python train.py --arch="wavenet" --model="sound classifier" --dataset="acted Russian speech (Dusha)" --train_examples=26041 --gain_aug_db=10 --time_shift_ms=100 --n_mels=64 --hop_length=160 --input="log_mel" --spec_augment=true --win_length=512 --targets=["emotion"] --num_classes=4 --norm="groupnorm" --weight_standardization=false --depths=[14] --kernel_size=5 --stem="single" --widths=[128] --loss="cross_entropy" --init="kaiming_normal" --residual_init="zero_last" --optimizer="soap" --beta2=0.99 --learning_rate=0.0049 --beta1=0.95 --shampoo_beta=0.99 --eps=1e-08 --precondition_frequency=50 --max_precond_dim=1024 --merge_dims=false --one_sided=false --adamw_lr_other_params=0.0027 --max_grad_norm=3.0 --max_steps=20200 --batch_size=64 --epochs=49.6 --lr_schedule="poly" --final_lr_fraction=0.01 --warmup_steps=600 --weight_decay=0.1 --adamw_weight_decay_other_params=0.05
Rows from block 10 of a small sound classifier, named by matrix and row number. Rows with one number belong to one channel. Each number is 128 + 32 x the weight over its row's rms, rounded and kept within 0 to 255. All counts start at 0. Numbers have three digits each.
After each channel's rows are labels from the 100 clips, of 14976, where the channel reaches its largest size: "responds to" is what is common among them. Only what is clearly more common there than usual is listed. The data: acted Russian speech (Dusha).
# filt: filter width-5 conv (model.blocks.10.filt.weight, 128x128x5, each kernel summed), inputs 0-127
# gate: gate width-5 conv (model.blocks.10.gate.weight, 128x128x5, each kernel summed), inputs 0-127
# out: residual pointwise conv (model.blocks.10.out.weight, 128x128x1, transposed), outputs 0-127

filt.111:152147074093103139093123100087090135102180143162128071064202120159138102171159151087177132132158148149111160143143195185128150164085162162140192066188167161119137125122174182130101108177165103133122144152114157146105082147185133101093120138108104149139147127127119168183178155141098096105117195179153121133139106142130134112098117131072123091146162109106174123203092130144111118126095
gate.111:150079150096149171100084116140063175109118141089102121151094129117149186145159119110118153120114097144158105128132158116148158091091141160151143198137075123120134096144121071143148168143149123179146126109114152161111088121110124133134196122020170161105127125154168142190174092112085223127154081123210187132061149141119120156099093107169171128140150113126146076140135144119122128126100
out.111:146134153116143157102155102122068118138075148151145125184176123074171076127119136098109098149142170077090122078137116102107159145102156101079139107094163172195124192115162119067153079124185070126121135102114096149097121120114132132085089137102088102103184129077129091193131150158080134121073139133173109156115145145160144151175133133170168181198096096140109157123125173094126059135130
responds to: emotion: angry

filt.90:145095085089166164163098114075106136119114158179211161168159126123127132134155163090121073126139104121120110099103169116143183117120140091152111056109125120115157124129156166139172180102162171087136109097130105118143098170134092120114130166114107107117151117119164094010103093132124091154127146145186163118120099142152121134044103146098093110165075172104144133045121083115158103117080
gate.90:129129097144144177103078120098172102116112146132174174144170130164129157132153147110123095141118106151066146082174153102116178095157127112158108159117124114137123079141098158063102113111150119136064152083121089082146048131136100074129177156111114208136026155141108118148149086137120112145126095166166160087096088121133136111134114069104091133117139141157107120093132124167033173077146
out.90:140160111155073165160120153191083140111094088088116183087131128143191133144120122140121132153147116166136137118100116142187144076109149150137168159115124218176114126137101144115075088134141091075093137118113089179134097066181129150124157127090157152116103138147147099122125129060147116187139113140186100133074158120139068136084187121095170183120175140086129185155153117158069123139087
responds to: emotion: sad

filt.88:113119091116145125145126138181145185166149100096125140157140155193069177157124118150152162105152156126149119101131074102086094142099087149148117105133097130148131150092085160180167138118136169152092120073049082126172087120157103104120124135133177145056153096125153087031098092080179136077152143150142088084139147143116123122149122127161147082145177192131059144106136107093170130121164
gate.88:166131139114178164085155142122070084067098101146101114107177108156150183107146170068178153136143134140097175112164166162137157101162087159158095156131099124139108117150122204085146125104121141089182109102127180177134118104198136107120112163124093098156148155135125128089175085096177181144081126136120185141144104157194168148054160127146204144132136143143183140125128120143100114109101
out.88:141116109051098109122149182156138095195161127159107129127122146116079147100092144137194146138141186095193051141126163114093126121150169108119173143129125119135138116162111127126122131164108168125153089123107114124137149160105086090083117172110118169121096106145172156165085133067068190087136066115072124135133082096146120135115128217068196104121142114181135139146149109104090080134096
responds to: emotion: angry

filt.83:186203064112149111089140141183096187087084135200121150145114146184165148136082104106134093129121090129100085098162112136135095144115146094159070100123093192187128147130169097112113098088183108111135186183135090182151139144139089177149114168149183152127146137096198093115134151158117094113143136094175119123117074109080111144118106149138146144104116121109173082103134157113089146136166
gate.83:100160139164150079127102111097122153074188127141154097098087134185170104137138214091098156133127071100101128182199149160117115102110113080125109108143139095086105121107165139131168116161102174157098163122144121110119117086145167118124065138123136115113098158152081156163138111114101136053115113120108148169122125109125126057105112024160116190091119119052094090131140115119156169163107
out.83:177100128089116126167165066118169130119122131139141073110144152172165157125096077090137070143129101100138088120181071119146083095157087149126186058106192155148130135113142154058128106151139154161133134102147107153109154146096111152160118119142167135188174109104087102149125082153124144108167075121049065113074131192121143083124166088170155129152138142148146100156121142049137150124122
responds to: emotion: sad

filt.70:115153106117118110149146073159134088093093037126128081166165129108110119136078085198124108182136063157102137115164093140148095084086122117117122115173148095130062136113160144152124114164174175113175138109143128097091121132082095108081136160149075068168112158082110105118087110156166108072159131172130143104156145113100146205082128197158079140120158098101095115099157122136080134146117
gate.70:164092042126118169133050155148139086111162128140098142126099098158118107105142143114142133143118135120147144107161127106153104157063094097049133126091163120121049138142130121169121094113098168130093110081123140161125144150113146125128133119123131193127214098083112083122116102103050125118114137153158184101058155123140117144109141102054098129117207114154169146148084158094160061099130
out.70:094137098105111059113142092090135129102171099165164101083134109117098158089140141155134143181165106077135140189167093101066111133150108100151138106126116123172134138098101084144174172185104156131166173154089158103149117115147133158155168114136055157138079135156113085119123192133130154107114153138176190143189091112105113156160021166108107129136129094116150133098194138114092086087119
responds to: emotion: angry

filt.12:072131111178092147133185092096062109106114175118124063106124139126121128148160042084086120155141080110134086091166075124181136159125151154136110178163180173164101203115068106100148120144172144123063089155110181134128148152093131117112129123134105094124091098119129113162156066119141147182186128103160148143179096078131120174088131123146168098132151112149127121076138104095166147131146
gate.12:143109145163142151207152103162172101117123158111131192168178178121126147141115118141083144143132092132143140135086134146109091111159136120115116079080104140158118127142067142132160085073144042136117121149149233109152130143160125146103107164116146116154111151091122083103174070117094110146157141137098096157056126152093089165152158102115121102216107150090133101078137130181090071154100
out.12:161145173105127122128180110108174104154168124080080128128118159130062093054180117119151112092117136129094089150117071149136098071130132100167113145155103124156162101177171076098142150113108111174107100155174128125146107156148128118076164102113100173139087153169105139105143131153109142109159148152151152104097153081063129077124146177143188097091146110147169119146181154174166195186056
responds to: emotion: positive

filt.40:137165119083090134155115113134105159117117150183158184106098160141192091118164172152101110080111136192123191124123165060127085100094086118117084079105126104141091039136154126123164173167150098098109141174119080150070123136126153177132138126151120153122119196186121117130102123114099130083177148141162138145149092153129101198118131107120081100190174139135112108099107090134134109141053
gate.40:152128175123096191095139101145162122109142168103145146178150144129152141150149124195148126139113178133156216117071095190095129117060115125097137138098121123171119211159118104150157091174090170162134137145077111081136100170153142110162212149104090121142148138120089111111104088095121094136083120143148131218104102150158169115169091117111090154183091161138157122133124138102087096126156
out.40:092081115129128106130165113158100143135112107135164119107158081110098105187169174124086078159120145104158152164129102125096146164132118146154118148131118125030118108103097045092062165183120091170126124176200106117113138066091161142176142149165169118113122069151153142137108136140166091182142151108140146089156102122139106117046075086112129128126131101167161101127134112105072179158084
responds to: emotion: angry

filt.101:158139138111146082126103147175126101091137181146055155142154098125119094096112145150129014117143141143149107194128148146099125153117092121062183129177148139116143050189140112135090111162124177171096101116097101136126165164050185115141079164161167175120135155161153087097144138071116167129149181115162092126146160122159157076136124160128120133125109122090120127156136174149172125089141
gate.101:121145209174167130160155170175116155180129117142160126176133127089094137182147103094142107137154082157147134155165141148142073101130164151141115140123148106119156144131091132128170075062133136097122122105074188096121078122174096136085152082091171108104161182101121071126201085132133114142062164147112128149187080137102113142168163117059084112166146101161137087112125122080145160102162
out.101:097105134125175179140123103160162135150098161131063138119142154148169128201150122117182168149129112111121134169119145124177163105107120196102077165141159112117139122114117152096180135125139137175102168149153149153152134122114120126151183091111076141169068166109137113147138152124092184145122171146118226160169124166119160195158140068167039113143121169115126137158133129197123094104189
responds to: emotion: positive

filt.117:074120106079140189084128122138163107132145135107169167114142081173092179120138100105090102140158135139180105119071106105175179088126112165125170138170121079111079109143135131066095098115150080096085133116108108146084084105101144120148124118113169124130144115125049149062113152122110110139130198119143176093080110125165127096146200171177156157144182176138108144189148096142177160159130
gate.117:155207141157064132096109123146128177142100137121084193048139196095134118130145184114102133141112103087120109157116108107109118104141110113176120129181087073099103184093128112082144164172157114145072074139131108107174166164105149130141193154157151102152129151114118095112123108178128114111162123133176198139142095126122162169117099109141131097129111094108018107145187123121139168137130
out.117:120130149162120127108087126112177159137099110162079150058114096095125157082146170178062106124104170107111122188158055125120154161125140106159116110117110148132144134107117076113176143153140180050184106104078090171126150138122120111095144096101170139101065070173143129169124106157110079123079154068127131146147078156126150097142155073193171169134164163149156114152125153182109125118155
responds to: emotion: angry

filt.122:077065086107160094131147060125134112170046105124144086115148093119139107054135104148090067136132149118148131128170090145119170219143127093154145150138145114112132116164117103152106075154105096094150154134115130157090152176122112129099155093060155110107098133127111141135093178102176169163063121161091085165125134134161142087180160113105167150188085081107104087139119126149145071097123
gate.122:058177190132126126155137110166157121144169113141126141138146114143141102153139124125072069211100131186140164121133144140096152047119127079180067073127130153155156150112114157092119059056133181128116147094138125123142102170174096168130123106118099115169145108156157183176170115138131115149139149182139149086103109069124130140058062118094132131138157080128083125120102074115119135104122
out.122:135137129171125170122151107050139152112111146132107114104141126099106116088099181100159131089144109121157158120083108072108113150129129093115127143167102102105040120082111154148121117129101162173116102152162159118109137114064137098144064091137190144121067083100104128182118123127162171151163182129146104140129141118130093150144106063093082103181143085090196035173125179128128126192122
responds to: emotion: sad

filt.120:129100120199139108119116152126186121158137079154163144204118129120087160081135123113143168124068156084132157084116094156092126165212131144147126075103082115164170080094200105124150130111084156154172068113087194081130074122121160117181138121162112111120159138087098111170094145158091118103133135131122065097074137129128145122143112089114102139106119119130189094166083159143081158146117
gate.120:107138151129132152100073093132133124107081157084178117142115155127165108142104181080174154132137100084132200150092096073115123071138212169176110140187117121152128131135120128104101084082143142123094142122181136178144129156125112091111156105112157111100122122134149166161042122164103109147065148070148124150216155165127069166153165139122131155163169169165102123170104081137103140139157
out.120:178095171058171166124134142129170130127109147180113119124121151186112179122129133047126184122159177083141117063107144107123115144110156123128095171160120126131136071110121131172147162141155134170153095122190121120168082052095136138199140103090134090130126088115074089126142117105172096049168114087104145101151119080099140085153132129114132097125110086080132135147179150108135155193094
responds to: emotion: positive

filt.56:111077130154140108077094086097145137128159143121172085181108106172144199164162134101122147150089123105084105133104157210152038083118114129135121151165137136106148159138154143121120102104141128087169122029135127090128173093137138097059087109130129150149106109077119152150146049108095174155123106119103166083163122117155168110112165111122104106168055085167132072129139140118119141167125
gate.56:172140123170094111212144129134120113092150098151083174100107156133139038116095152088112101198130142104178079177100140092173198147178119147140169116124153152124109118122147099085113063081117141174107117082124152096128118162139118198167137177111133107167125084119133082174100100115143146082115128147151090093111130083170129127070138126120047087151101160165110129112113130174123151149147
out.56:192125147156212117130131119066086114124116170119146123120142150129092130101165164131121118135089101115136192143145164083125148146078131194159113117121114174111176114106112157080148107101114099148133086147082102120186118153092129144129066112117065190138123195119139101093163120126195092158132120142110056083194155154142177145153107107144139107132184090080094119182071129164147104140146
responds to: emotion: sad

filt.27:195135189093098143141101127133125152090123154157116192067171059148138118127151074131135079207086078128162106160132115146152044145138123159119135091100195122160120140100181127079102159112128129130121120101097132136170164102183135104073156111171140171089112117170142092100109132103132137124158168123184109102151066117157136112146150090155135145133183089136077125088108190172131144126161
gate.27:136122118140119150208139072211172079168163150137073180137130204196071131123114125092087131149144127085156123141091151124144118163149129120137149083099146134103077160087134118117088135093120122098167141149128090178152143101152153200126155153103079142103116144104170150144110137180122074157089103134191119118103103091145179103076125151109077070151135155115142178165092097125157138096106
out.27:121107034064187148174112171104143115095175125146152121163184141076109084064086132129171154133124124212093200163132126137208123140151181110107148143100170108137135099135137153174115128122133143133156112094196105171094136099181137149071134088159105158131106152096178109148069128131107126156114116071138126138119084143115137156104098132130161109145108136172103141099090114116096071112142
responds to: emotion: sad

filt.79:111084125081141139218129117126110113118135083102157056202104131120159100130101069139108165168123130105070152157107117115133092086118104065115115055105096114089159169167081100110104130148187178205128158167143084056142122094104099107113109151131119123103136170108128130137087104094127167121132191123126147135119122166113070164139078111129104104151118194149150121178090123094087131125112
gate.79:127105102104181136088077153146141168102110164082111084086195099178071147154113133100080097053140147117128115116157174149107103121111111120066164141138117125093081142137119141130120100091133131138134174128188124158168149113094056181118158175165115128120083120076120129146102118096139169117151162122102164153158079118129208188158133144138147144168124072077142092098087070110108179166129
out.79:120081149079076166120131127122074098133139117187105111137134139134102128160152103112178195091135130121158115146120137206051142119098082111162119127098108131162147166196192160159134115097107116167098135147163093120116169118194139118120047101180170124128111126101163154158042114115208131077169179079149143157138119100078108161126121095098114102131090162133133093112111160121103125118137
responds to: emotion: angry

filt.63:076077147094125085105130115096107131066164126086120106086124145164119150099111138138095135173101147096082146094140149145092135105096176120133135084137127102167091104163078123071124116111165157140099115104126143170081104069118136134106133169087170141168115099073159139132157061034140140099090130167122125070119135114125216127172159168144140158161163120116138183148170211131110161111170
gate.63:095154124097142083062082110133124078167118084102134121095139165117120126173106138138069123136109085088106172150158120120113175117166083144169093205110129148128061162180160126125107141089090162114082095114107127160158115176148151164183096159089149110128172140159111111149171078141053124176124105111155122117130174148184124132131151146122136214148124104110088112153120193129150177097070
out.63:125161159142143095103113137058123191162189143160131125123160138091137110086139164185177149163128165143140065163162161144178073132165128162148123138098060128151120177114123125169140088083170109124154101158132073134157181172202107101092171116167139125184167144112112084164154158123155140129107174146131131073165128168135124173095140149158189140175127137133120176173138144130198134129105
responds to: emotion: sad

filt.10:133170093157132160159126035144172108130200152133070142093108087199141143139148140098066097126033105102129144132133128138147121152063130081124161122103115137099118134134212114118090145104143172098137133150084170118145162121150155146154173121127117103122155168142099081054137138123140084129158138111164097100167163136151111061112154092118135078110093081109128065146135150168111083121167
gate.10:164126162156161146107074137149154084162171140096184154140096178225131162093156139111092155130175138133172154116169138173122125120120129100133139096113059105081112152079099111121144121132137119148085120142131093111092100160134132147138179190082185155150144181124125109108103110122133100115174152168172192150104179122147140171099203088116166128131121109060153134095097038133158136133112
out.10:098160110140125141159160150151127162177113090179136163091138115108082070102120128047129152145086149141074124131123144133151062149146127131146093198120198162137120064066104089132096078144054090147171140169122129155090108135151113103114077157136095113112066077149137131107130125135119152155171152122126146108076125144065159118105174123097146073145097100190107164107157146135106066102168
responds to: emotion: angry

filt.112:206155134129101144142170159169085093170127109131121119114109126158144106118137167178137031096130152124125133153112095181118147172169134191170115109151181148128119092134131127158053134123157097111109088193111123115117145128127108158172052107138135119174128088062150093128135110132152110068145148126123123126204101126136193138171116090178096180066173133103119123109179150106170096149150
gate.112:163149176177198149102093099060137116130152101130106111091160142101064120157113111140101097197119149155096184145159150108114069117089111111105163139094085123176156122135125152119094111132097115140077158129158155175116104141100087123117146112097147110148095118155108177181135196069147158086137105061090091130159121134113105146100087110052154174155162135161168152088135134096073170104176
out.112:143138123072070088146125118144158118159139120145112102101115104123111145193114114119050073149148090041086098134124116133150108107144195093150163164149166124127187116164099212174154159083149084142108099188180176119178094154171143151136119108172110151103185105146141131153096133159129117092135123141105115117106102115090138145123109173181188137125096134135189130164086129069162162156119
responds to: emotion: angry

filt.59:123127103084143125093128072183109084130092133120112098164179147136099102116096161121098111149127149079058113150119194136185152160115132150115108080097162169147123151161140096148144136154132199115098164147135136139107125136165095068036120073111084132123124162108101069161157164109170126143122107121098141110105116145141175113084147123121145121184135115113212164032107198101119095125140
gate.59:083112111083108158155076091179151207112170146173078146158184157164180140146129152077108135097085154102175156163111107167103100146134136171170106115067075157068045145158139134153134116114147135165090089148058142162137100129142144131101121142058133113124117133082117167120128142107191108124086125138101161108089149137147119144137137152135117147183163123149157117112122161204090094141176
out.59:147122122115185151134112151106167172161164121142093105121110119107085159117126100156137140086203180109073102118214131097094101135115080153050178155086089138183123126133103142125103092080109092083159124146108097118112151131176134172125137138084092111098145128114136148144097170120164158165077161072119131115189175100144164203086133089078099173114116115124145099092149170178176134145121
responds to: emotion: positive

filt.8:144186167186144086137120160091156141151077153098087148117157117149112100151088119102092132146106174118141119114152140132217078092112135114094145146167136155110089110045139173135123131140092111140078126129255142182166072124134115147140177135111146086172101115174118095086157157113111129170121111113121098141118159117137168130092083137091141069166145127168176127153105145161094157093168
gate.8:107111143127132160117098105071157145053162129168140129130104145118121133149102168177098141131105104111115155097158106142166112079121048088070099128143080137161157151146098166159172172087114170106108162117120062128128125149089099124134123101066118110119191173086128124091133112109136080078095098179116084102151087106205059109101146121140106141162135151150164121101211086151129195119132
out.8:099070125146123153149131108165072126151105148227142142177101220116133135119118147173121152109147153103183161104169124150100098174144174172126112090127107126090153091138166092156140133138126055162123106108108133194119124134085151095132061050121206105116076098117131151169163143107176148167125130126082098091140161150175143112138173122116114090096140187126116138122099136122095120088104
responds to: emotion: angry

filt.82:113098175137131096130122118076160164099117116152138112092099132123155079103116116083099149099110142142084137085115138159177135119137153119149169155169176082105109117103169133179164136163093186088175144063166142120169193108114078129151140118101174129072118105129112168174102129156134149132147174146135137161100081164135120176172147131076115162168164063070149152159068097204108097172180
gate.82:142097118126177180092173145099162143090120128152134116144088082084095060142139112163116097083153135104121117111071154101183169131092120092108133141098140103119254201146153174169115130150128129146157133101181094139121089097105101114159076104140126137082132151145124129094164066097153161125124130170139157162121112163127161152111192102100158126175120109099089057124121097180082158150125
out.82:138144153117067169120091085135107139153066118160121164112096115119108108105114196128152064130162139113052180159131151145162118124103138103114126101190174124114118143104086122170187117147098063132085137125138082088098103097122091130192105113131071159101129164111155199134148137106143158172089156196124118143142087164111096120126148109152180165104092093077119092197127076098153091125153
responds to: emotion: angry

filt.95:092065131150065127123132044101117088100080123124114126136119096189170125102152123108157161074194145103113048175176115138176105121157082113187115160111178144147099072181150120095094156122122119134140171126124125147078142115134115116130095119182111203135113130089160151169154127140133092125123133089113155128093104149126127108140107092103231086152060137158119106159115148112117131122078
gate.95:132092127120110144181145128177160169121152183108093155134139100123123068116105177177085101116171133152200173136143130147089066066142098087191148116094188083180079131114109201175148123131123095141143155083141132082094083105109115071118112083158133114111144116131080142078107100086151165095128178094164087149121116189153086176117132168171145110144105103134117095134165120099145112139135
out.95:179146155148143129118067143101147139136146163109107164103169128154100132097155157091138129081127100200151130134184150170117140120125216072183112164172160139088051121150101126127110164182156117161172072096107118142093097117077185163114124171109171095148148170106151124118134104171201175097059150165107150151102128107097164143127107142127105112066154137141094072157123095122134159108123
responds to: emotion: positive

filt.25:108142169156156119131146122143140097168094155134144114135111120048165104119130125169057125158104143152180157100152175161085121167189144090099091128099166137144126095112137143127090161128088102167095136180139109121182130135113066120137056106157163113177190112111098120123160127121174160042144132149101082195100135129120111172125076152132111156124114113144195159116063131096062107095170
gate.25:105136108109146092101159127165132183150148108149073156139162199119146203143099121150146151160133174181118109131143123180155132148126127183185147112141102108099188134093147083175150119137131130107148084086161074081145106147214090114196103190141152111183113142093084072041175117094113140136132115168119131110150123104147166086122126135183117102133133122148105079121184114128137119150088
out.25:114158117150102136150123109147153167155124120139094120146171167104141106121105096148074139193126100075075147184068148109123132096100141065134133115120152143117174132121161133198134144141131120085137156122105122126154122100121098163134096169134129131170194145146188236168149141104171148127160118104128111155162120173150119195096095116073114129116111130049186138094124135155127023106087
responds to: emotion: angry

filt.68:159183095125134148136141108149164109162125159158092123117118155139100057117123134146122127132118135158095113087126137085133155171140118131101149135170181148140109158089103129049150154106080138169138117157141133114181072111104152170127167150153118117157071134189083056111178121128132112109134132099200094146140081192112181125153113086074098116129098027123178085082112088141078093150098
gate.68:129133079104109107132132116135053142085137171146124105152152133103096128154067165128085104175102095118136076137156144159162094094097127136139179180137217110102184122132080108104141092185176120150116169158134118160139091129110130105120116125111106164132149116114189161173082071156182181112064192146111128159101083119152139171133132187123168171128122094115147124104072146127191088115172
out.68:150173112145178110123128123104147110167107119135136175131103150143098115136113170134160085145149117096120097152105079123144157129123195178188117134078150110134112144063202152118230160140098186126170158156200154132106141175147127183147144146157142096122089144114055081127122143122133116138118158132159112117118120135103128085082159132177084215082159103114122100113123110195170111172165
responds to: emotion: positive

filt.54:173181177106201149090171112135115157166077152118133118079161099142124150152071108188181110202177136122121118140155106122103077130077118064208117133147156117134108132099070154109113144175150159103119112114112137129111123066130133152100077089107122105078134190139093112144145101101098160085111131151085121165085148127151163166114142192202123178120102124138103114135113160140121128159072
gate.54:126102155148075161131130086208168129108128158113160066150148177175129098100115096138123126129145128166126104113141102162085167104146124142144137110125169165101123090145153110051113159108199125111115080156143168138105121107081100125149171105132164174111085119100161164134162108062166131043087117133136125106147079210125149132129157147146130106086098063083173134185133083080158122110175
out.54:124138106098129156152084145087124071123153138096119181187138193135077141127140142196157170084194093106144104145127129170176117104156108131171201088136177124163124139174111182084174161167067145141169115118131125128083190158114118142118153159099130152116173160066135105120128083185149155145138156158110147179110086124102126143141199098131112162145135166061066151116117128135111149120114
responds to: emotion: positive

filt.16:082140090097080150133147131132163105138122151140153150113057127113132124117144176095138157087056115141111136149117154096164146092151120157112103109174127114126117198138109083181136084148129148088136117192081161117114164137110203124079140077113118179114157097166091199170085093123112061066100098130099106109117134119098120095161131159070103161101160120131097191071106174095141084165117
gate.16:129126073169113173062071093102065107090142175109091118116121179108090114108110158094129150078177153163165114131126067158101114149106131137125118128102070124149136203088083155194134087131150154131140171142159140093136156084112128154105096138157135077055135111114127122167137057114107156110118143087119186150145082123066168096119166095162088133084177154112093149118134123122174087096121
out.16:139194139090131131156134100092162105134109135079074129130152130105102097154132117104165117125081149169167144121133115088174112115103092086110118093132136130127087151145086121105133165119090120124006116097108167091151194101173126092147158164128124190078116123153158170153137112086088158181125156095224066177083122093117151126092138100105150122164069094113072109113155096120133128149134
responds to: emotion: angry

filt.107:105083201162141104134088124161112151076113178089133120150135159103115107117133146157094115153194118106156135190147147084093053156099080125113093127078133156101127114134089154132087154125091099079060172082135133131148098095189173171092115113069120118097114090138143117145124179126085120095116110128127143120170142093183159081085153155142121110120099145185103065119141190143143189139078
gate.107:139113116122134105185112184150152154137105135124107193082158142064105142138143173125110089117084088092115124194082127126153106090166148134162187117138128172142150110135123135118125060181162112191112158106064076163150086141133181116111187109168118172091129140132146130177104139100130156140087176056133099155120089134134123182154085067166123155130162128104157106167115106060110115169086
out.107:151098158098116154119129094155143144121128138122153158118152130141112170199157153153146129083105115138128146119142109132119159077130138149098123096121156130103191179133055126072080155103127149142076102086064124097124184079058163129090134131127078133138138075141222123183135132070116194123170137123065103120147204133122135220098104148092144142093173168124133122121148112134123116169135
responds to: emotion: positive

filt.98:101043140143120087133110145160119098172181100140111149157144135116170150095086095132138122105148215084121150120145145109131126187142099137120125181146170122166121145188127077142161112184198123131113167119141142147124141126098106161162106138137165200212189181073181129145110133123116125100102077188104146114135122134138165134139145201077098147095100110141105158189143162113081125123145
gate.98:121118169128151114122167074117101094131121112107100067146099189105142126071092120132124111069104184087106122125093086131141087052138128105110174148155161114157114137153162157189144095117091134125177072162165127134087126136143100173082183157142110062121088154158148115118174129095169125187100128143119156075147139144132168144077143167157129129166101102058097129156205116099169092174151
out.98:119110102104091105153108151121125192133136122120131114109091163082158142074151137183182167174168166090106124047121132161045151167089125152130105128111112140107105129119142118069117118155166119115141163135120179079110116146110089117167170171168178104158157146077117165174119145138086091082110161093179135100121125085115073109117078148083079096134157062155103158127124143047141091100117
responds to: emotion: angry

filt.104:084157110161140106158079139152191162126173176087166099087106138169187158098103137188098073153086095156124095149166168106131124160172151099144111118137078102116064114113171159109168105184177130069104097188142111134116106083168107186143100171183095115107078142110138142163121104096152158138127136116117154165145192127160140088129126155113122174144113106120124199085137124120152134089075
gate.104:108050111139094139142110159082150113135143073142093127129034092141119069156160147113155109174195147119098171097045173138185148150149141128124136133135138156119143209166088130111103118130093115120175165133164126168171098092156074156142148111117134097152143146109116185114129084133148100137161057106173165127110158151133119095162082133086093186123113105204122117088099122129130118102151
out.104:057097134124096105155156141102128154140160175088122166172132159155062197137171150139111130193123111110152129111102086102113140129112108134164141119074119112199145102181046154152117128114096122106119108123128150128166108174111092155146126102206090116147121150131124179125078106092201115179127165120123131085144091140118161101043073096123129174098101077174160125101125159162103127126081
responds to: emotion: sad

filt.34:138140042180175094100096115160148117091159106109115091168141110115133125150130133103150130110100095142154140117090135155153163092126190134181176177148110115146095164148109142121058109114149099118118125072143162132162108151146100150133132147120128070128123140147059169173182108152094152175095158170146095167165139091203128081132155044140142162092133088107098176080107131191110182153097
gate.34:179100104132176115160145139093150104124082126143050087151108161103143077116136067098076079170122098074161133135121139162075107077074120077091138116157084166090168113134143132115130061146120102096138130135217138129146120133173147163137100127070123153151123141148151156097227142151108133136104069178174133160121101115129119140143130182151136190110111092182139121158101105133170116156113
out.34:139092163141122162166124100124119109124104106114126094101079127083110125118092138186137148114092079151092168108065113148191146136134145123126120112069149127172089070116124175181130124125092104114110079122133120141096162154132165148058100172160136206131127093131116165158169167076128168121099055152136153113125173134223203065103143113101164139108146092092146072093142165129122141115140
responds to: emotion: angry

filt.1:141084146132104146169115139119163075080175119149098178116130115124110125151156133097152206124117083128141082158086136107096115123087051134105099134135115111152107144117142170146143176106141170121109102091137163099147154077123139157123161086074099104114066103163209115132122153122147091113111085135064085132034106133105076156135087103156106057165096111122182068100159122156109172122157
gate.1:238171128159109154141171079109190157159131135104127135118150145116138116123135158075123126150160077105131130156091134145106085111135102143113162129163153156071120167116150123086108119165096229163127148148082145121117107093159120128138173084164115136110095127079043090127107089117127089096121112115113132157068138115082070154140158166120112145146108156037155118115093144162129146124205
out.1:090044098103133138149130089130083149147107106097151123113144123078155144100096164138100128142100143152133110156124132151147060132102123166114169075148165186153103152144070124128070108147139082174125027147072172069116163179172147104096141137111162132083142096142135131105121078090100142103172121115138137070103165119064109144153166148116138183161169051156103121101137156117100121082137
responds to: emotion: positive

filt.105:095085138126124182148126127117090127146157101138153120128135158185115142140208081122115140080132141040132129134149149099102132092154113102132089153117166142104116067096093080107174163163101130131112157097128120136188144135137158133093121127105154088204115168078071082139109095046167067150088141103129143131119089141119129140164101172166128162109147097101148145116053166083072076083161
gate.105:125146134112171146152103187129153138150150130107124170123100183057193134153126122167119122172178146101095149111153086060120153104099123108097077096051115111096130193141053174135117079118112157100129145118217101157139157102084070165148135127117140129143132149124113135113167089140163054111186134127148153147180124147151111165093094185081126161147174178140159107119121129131152161155111
out.105:143094114147130138100129129127076098127176186115089148069103181065097104151077162163146092142112146145137127152126084079111150170106142081128111085103144122149130103084111119149121098129118142200113143105139137083077138152102160101197129130150073139149130045109076088140131095168124139066122085092116099114098111148115127136233061081153171156156127102082115133137163144173124083137133
responds to: emotion: angry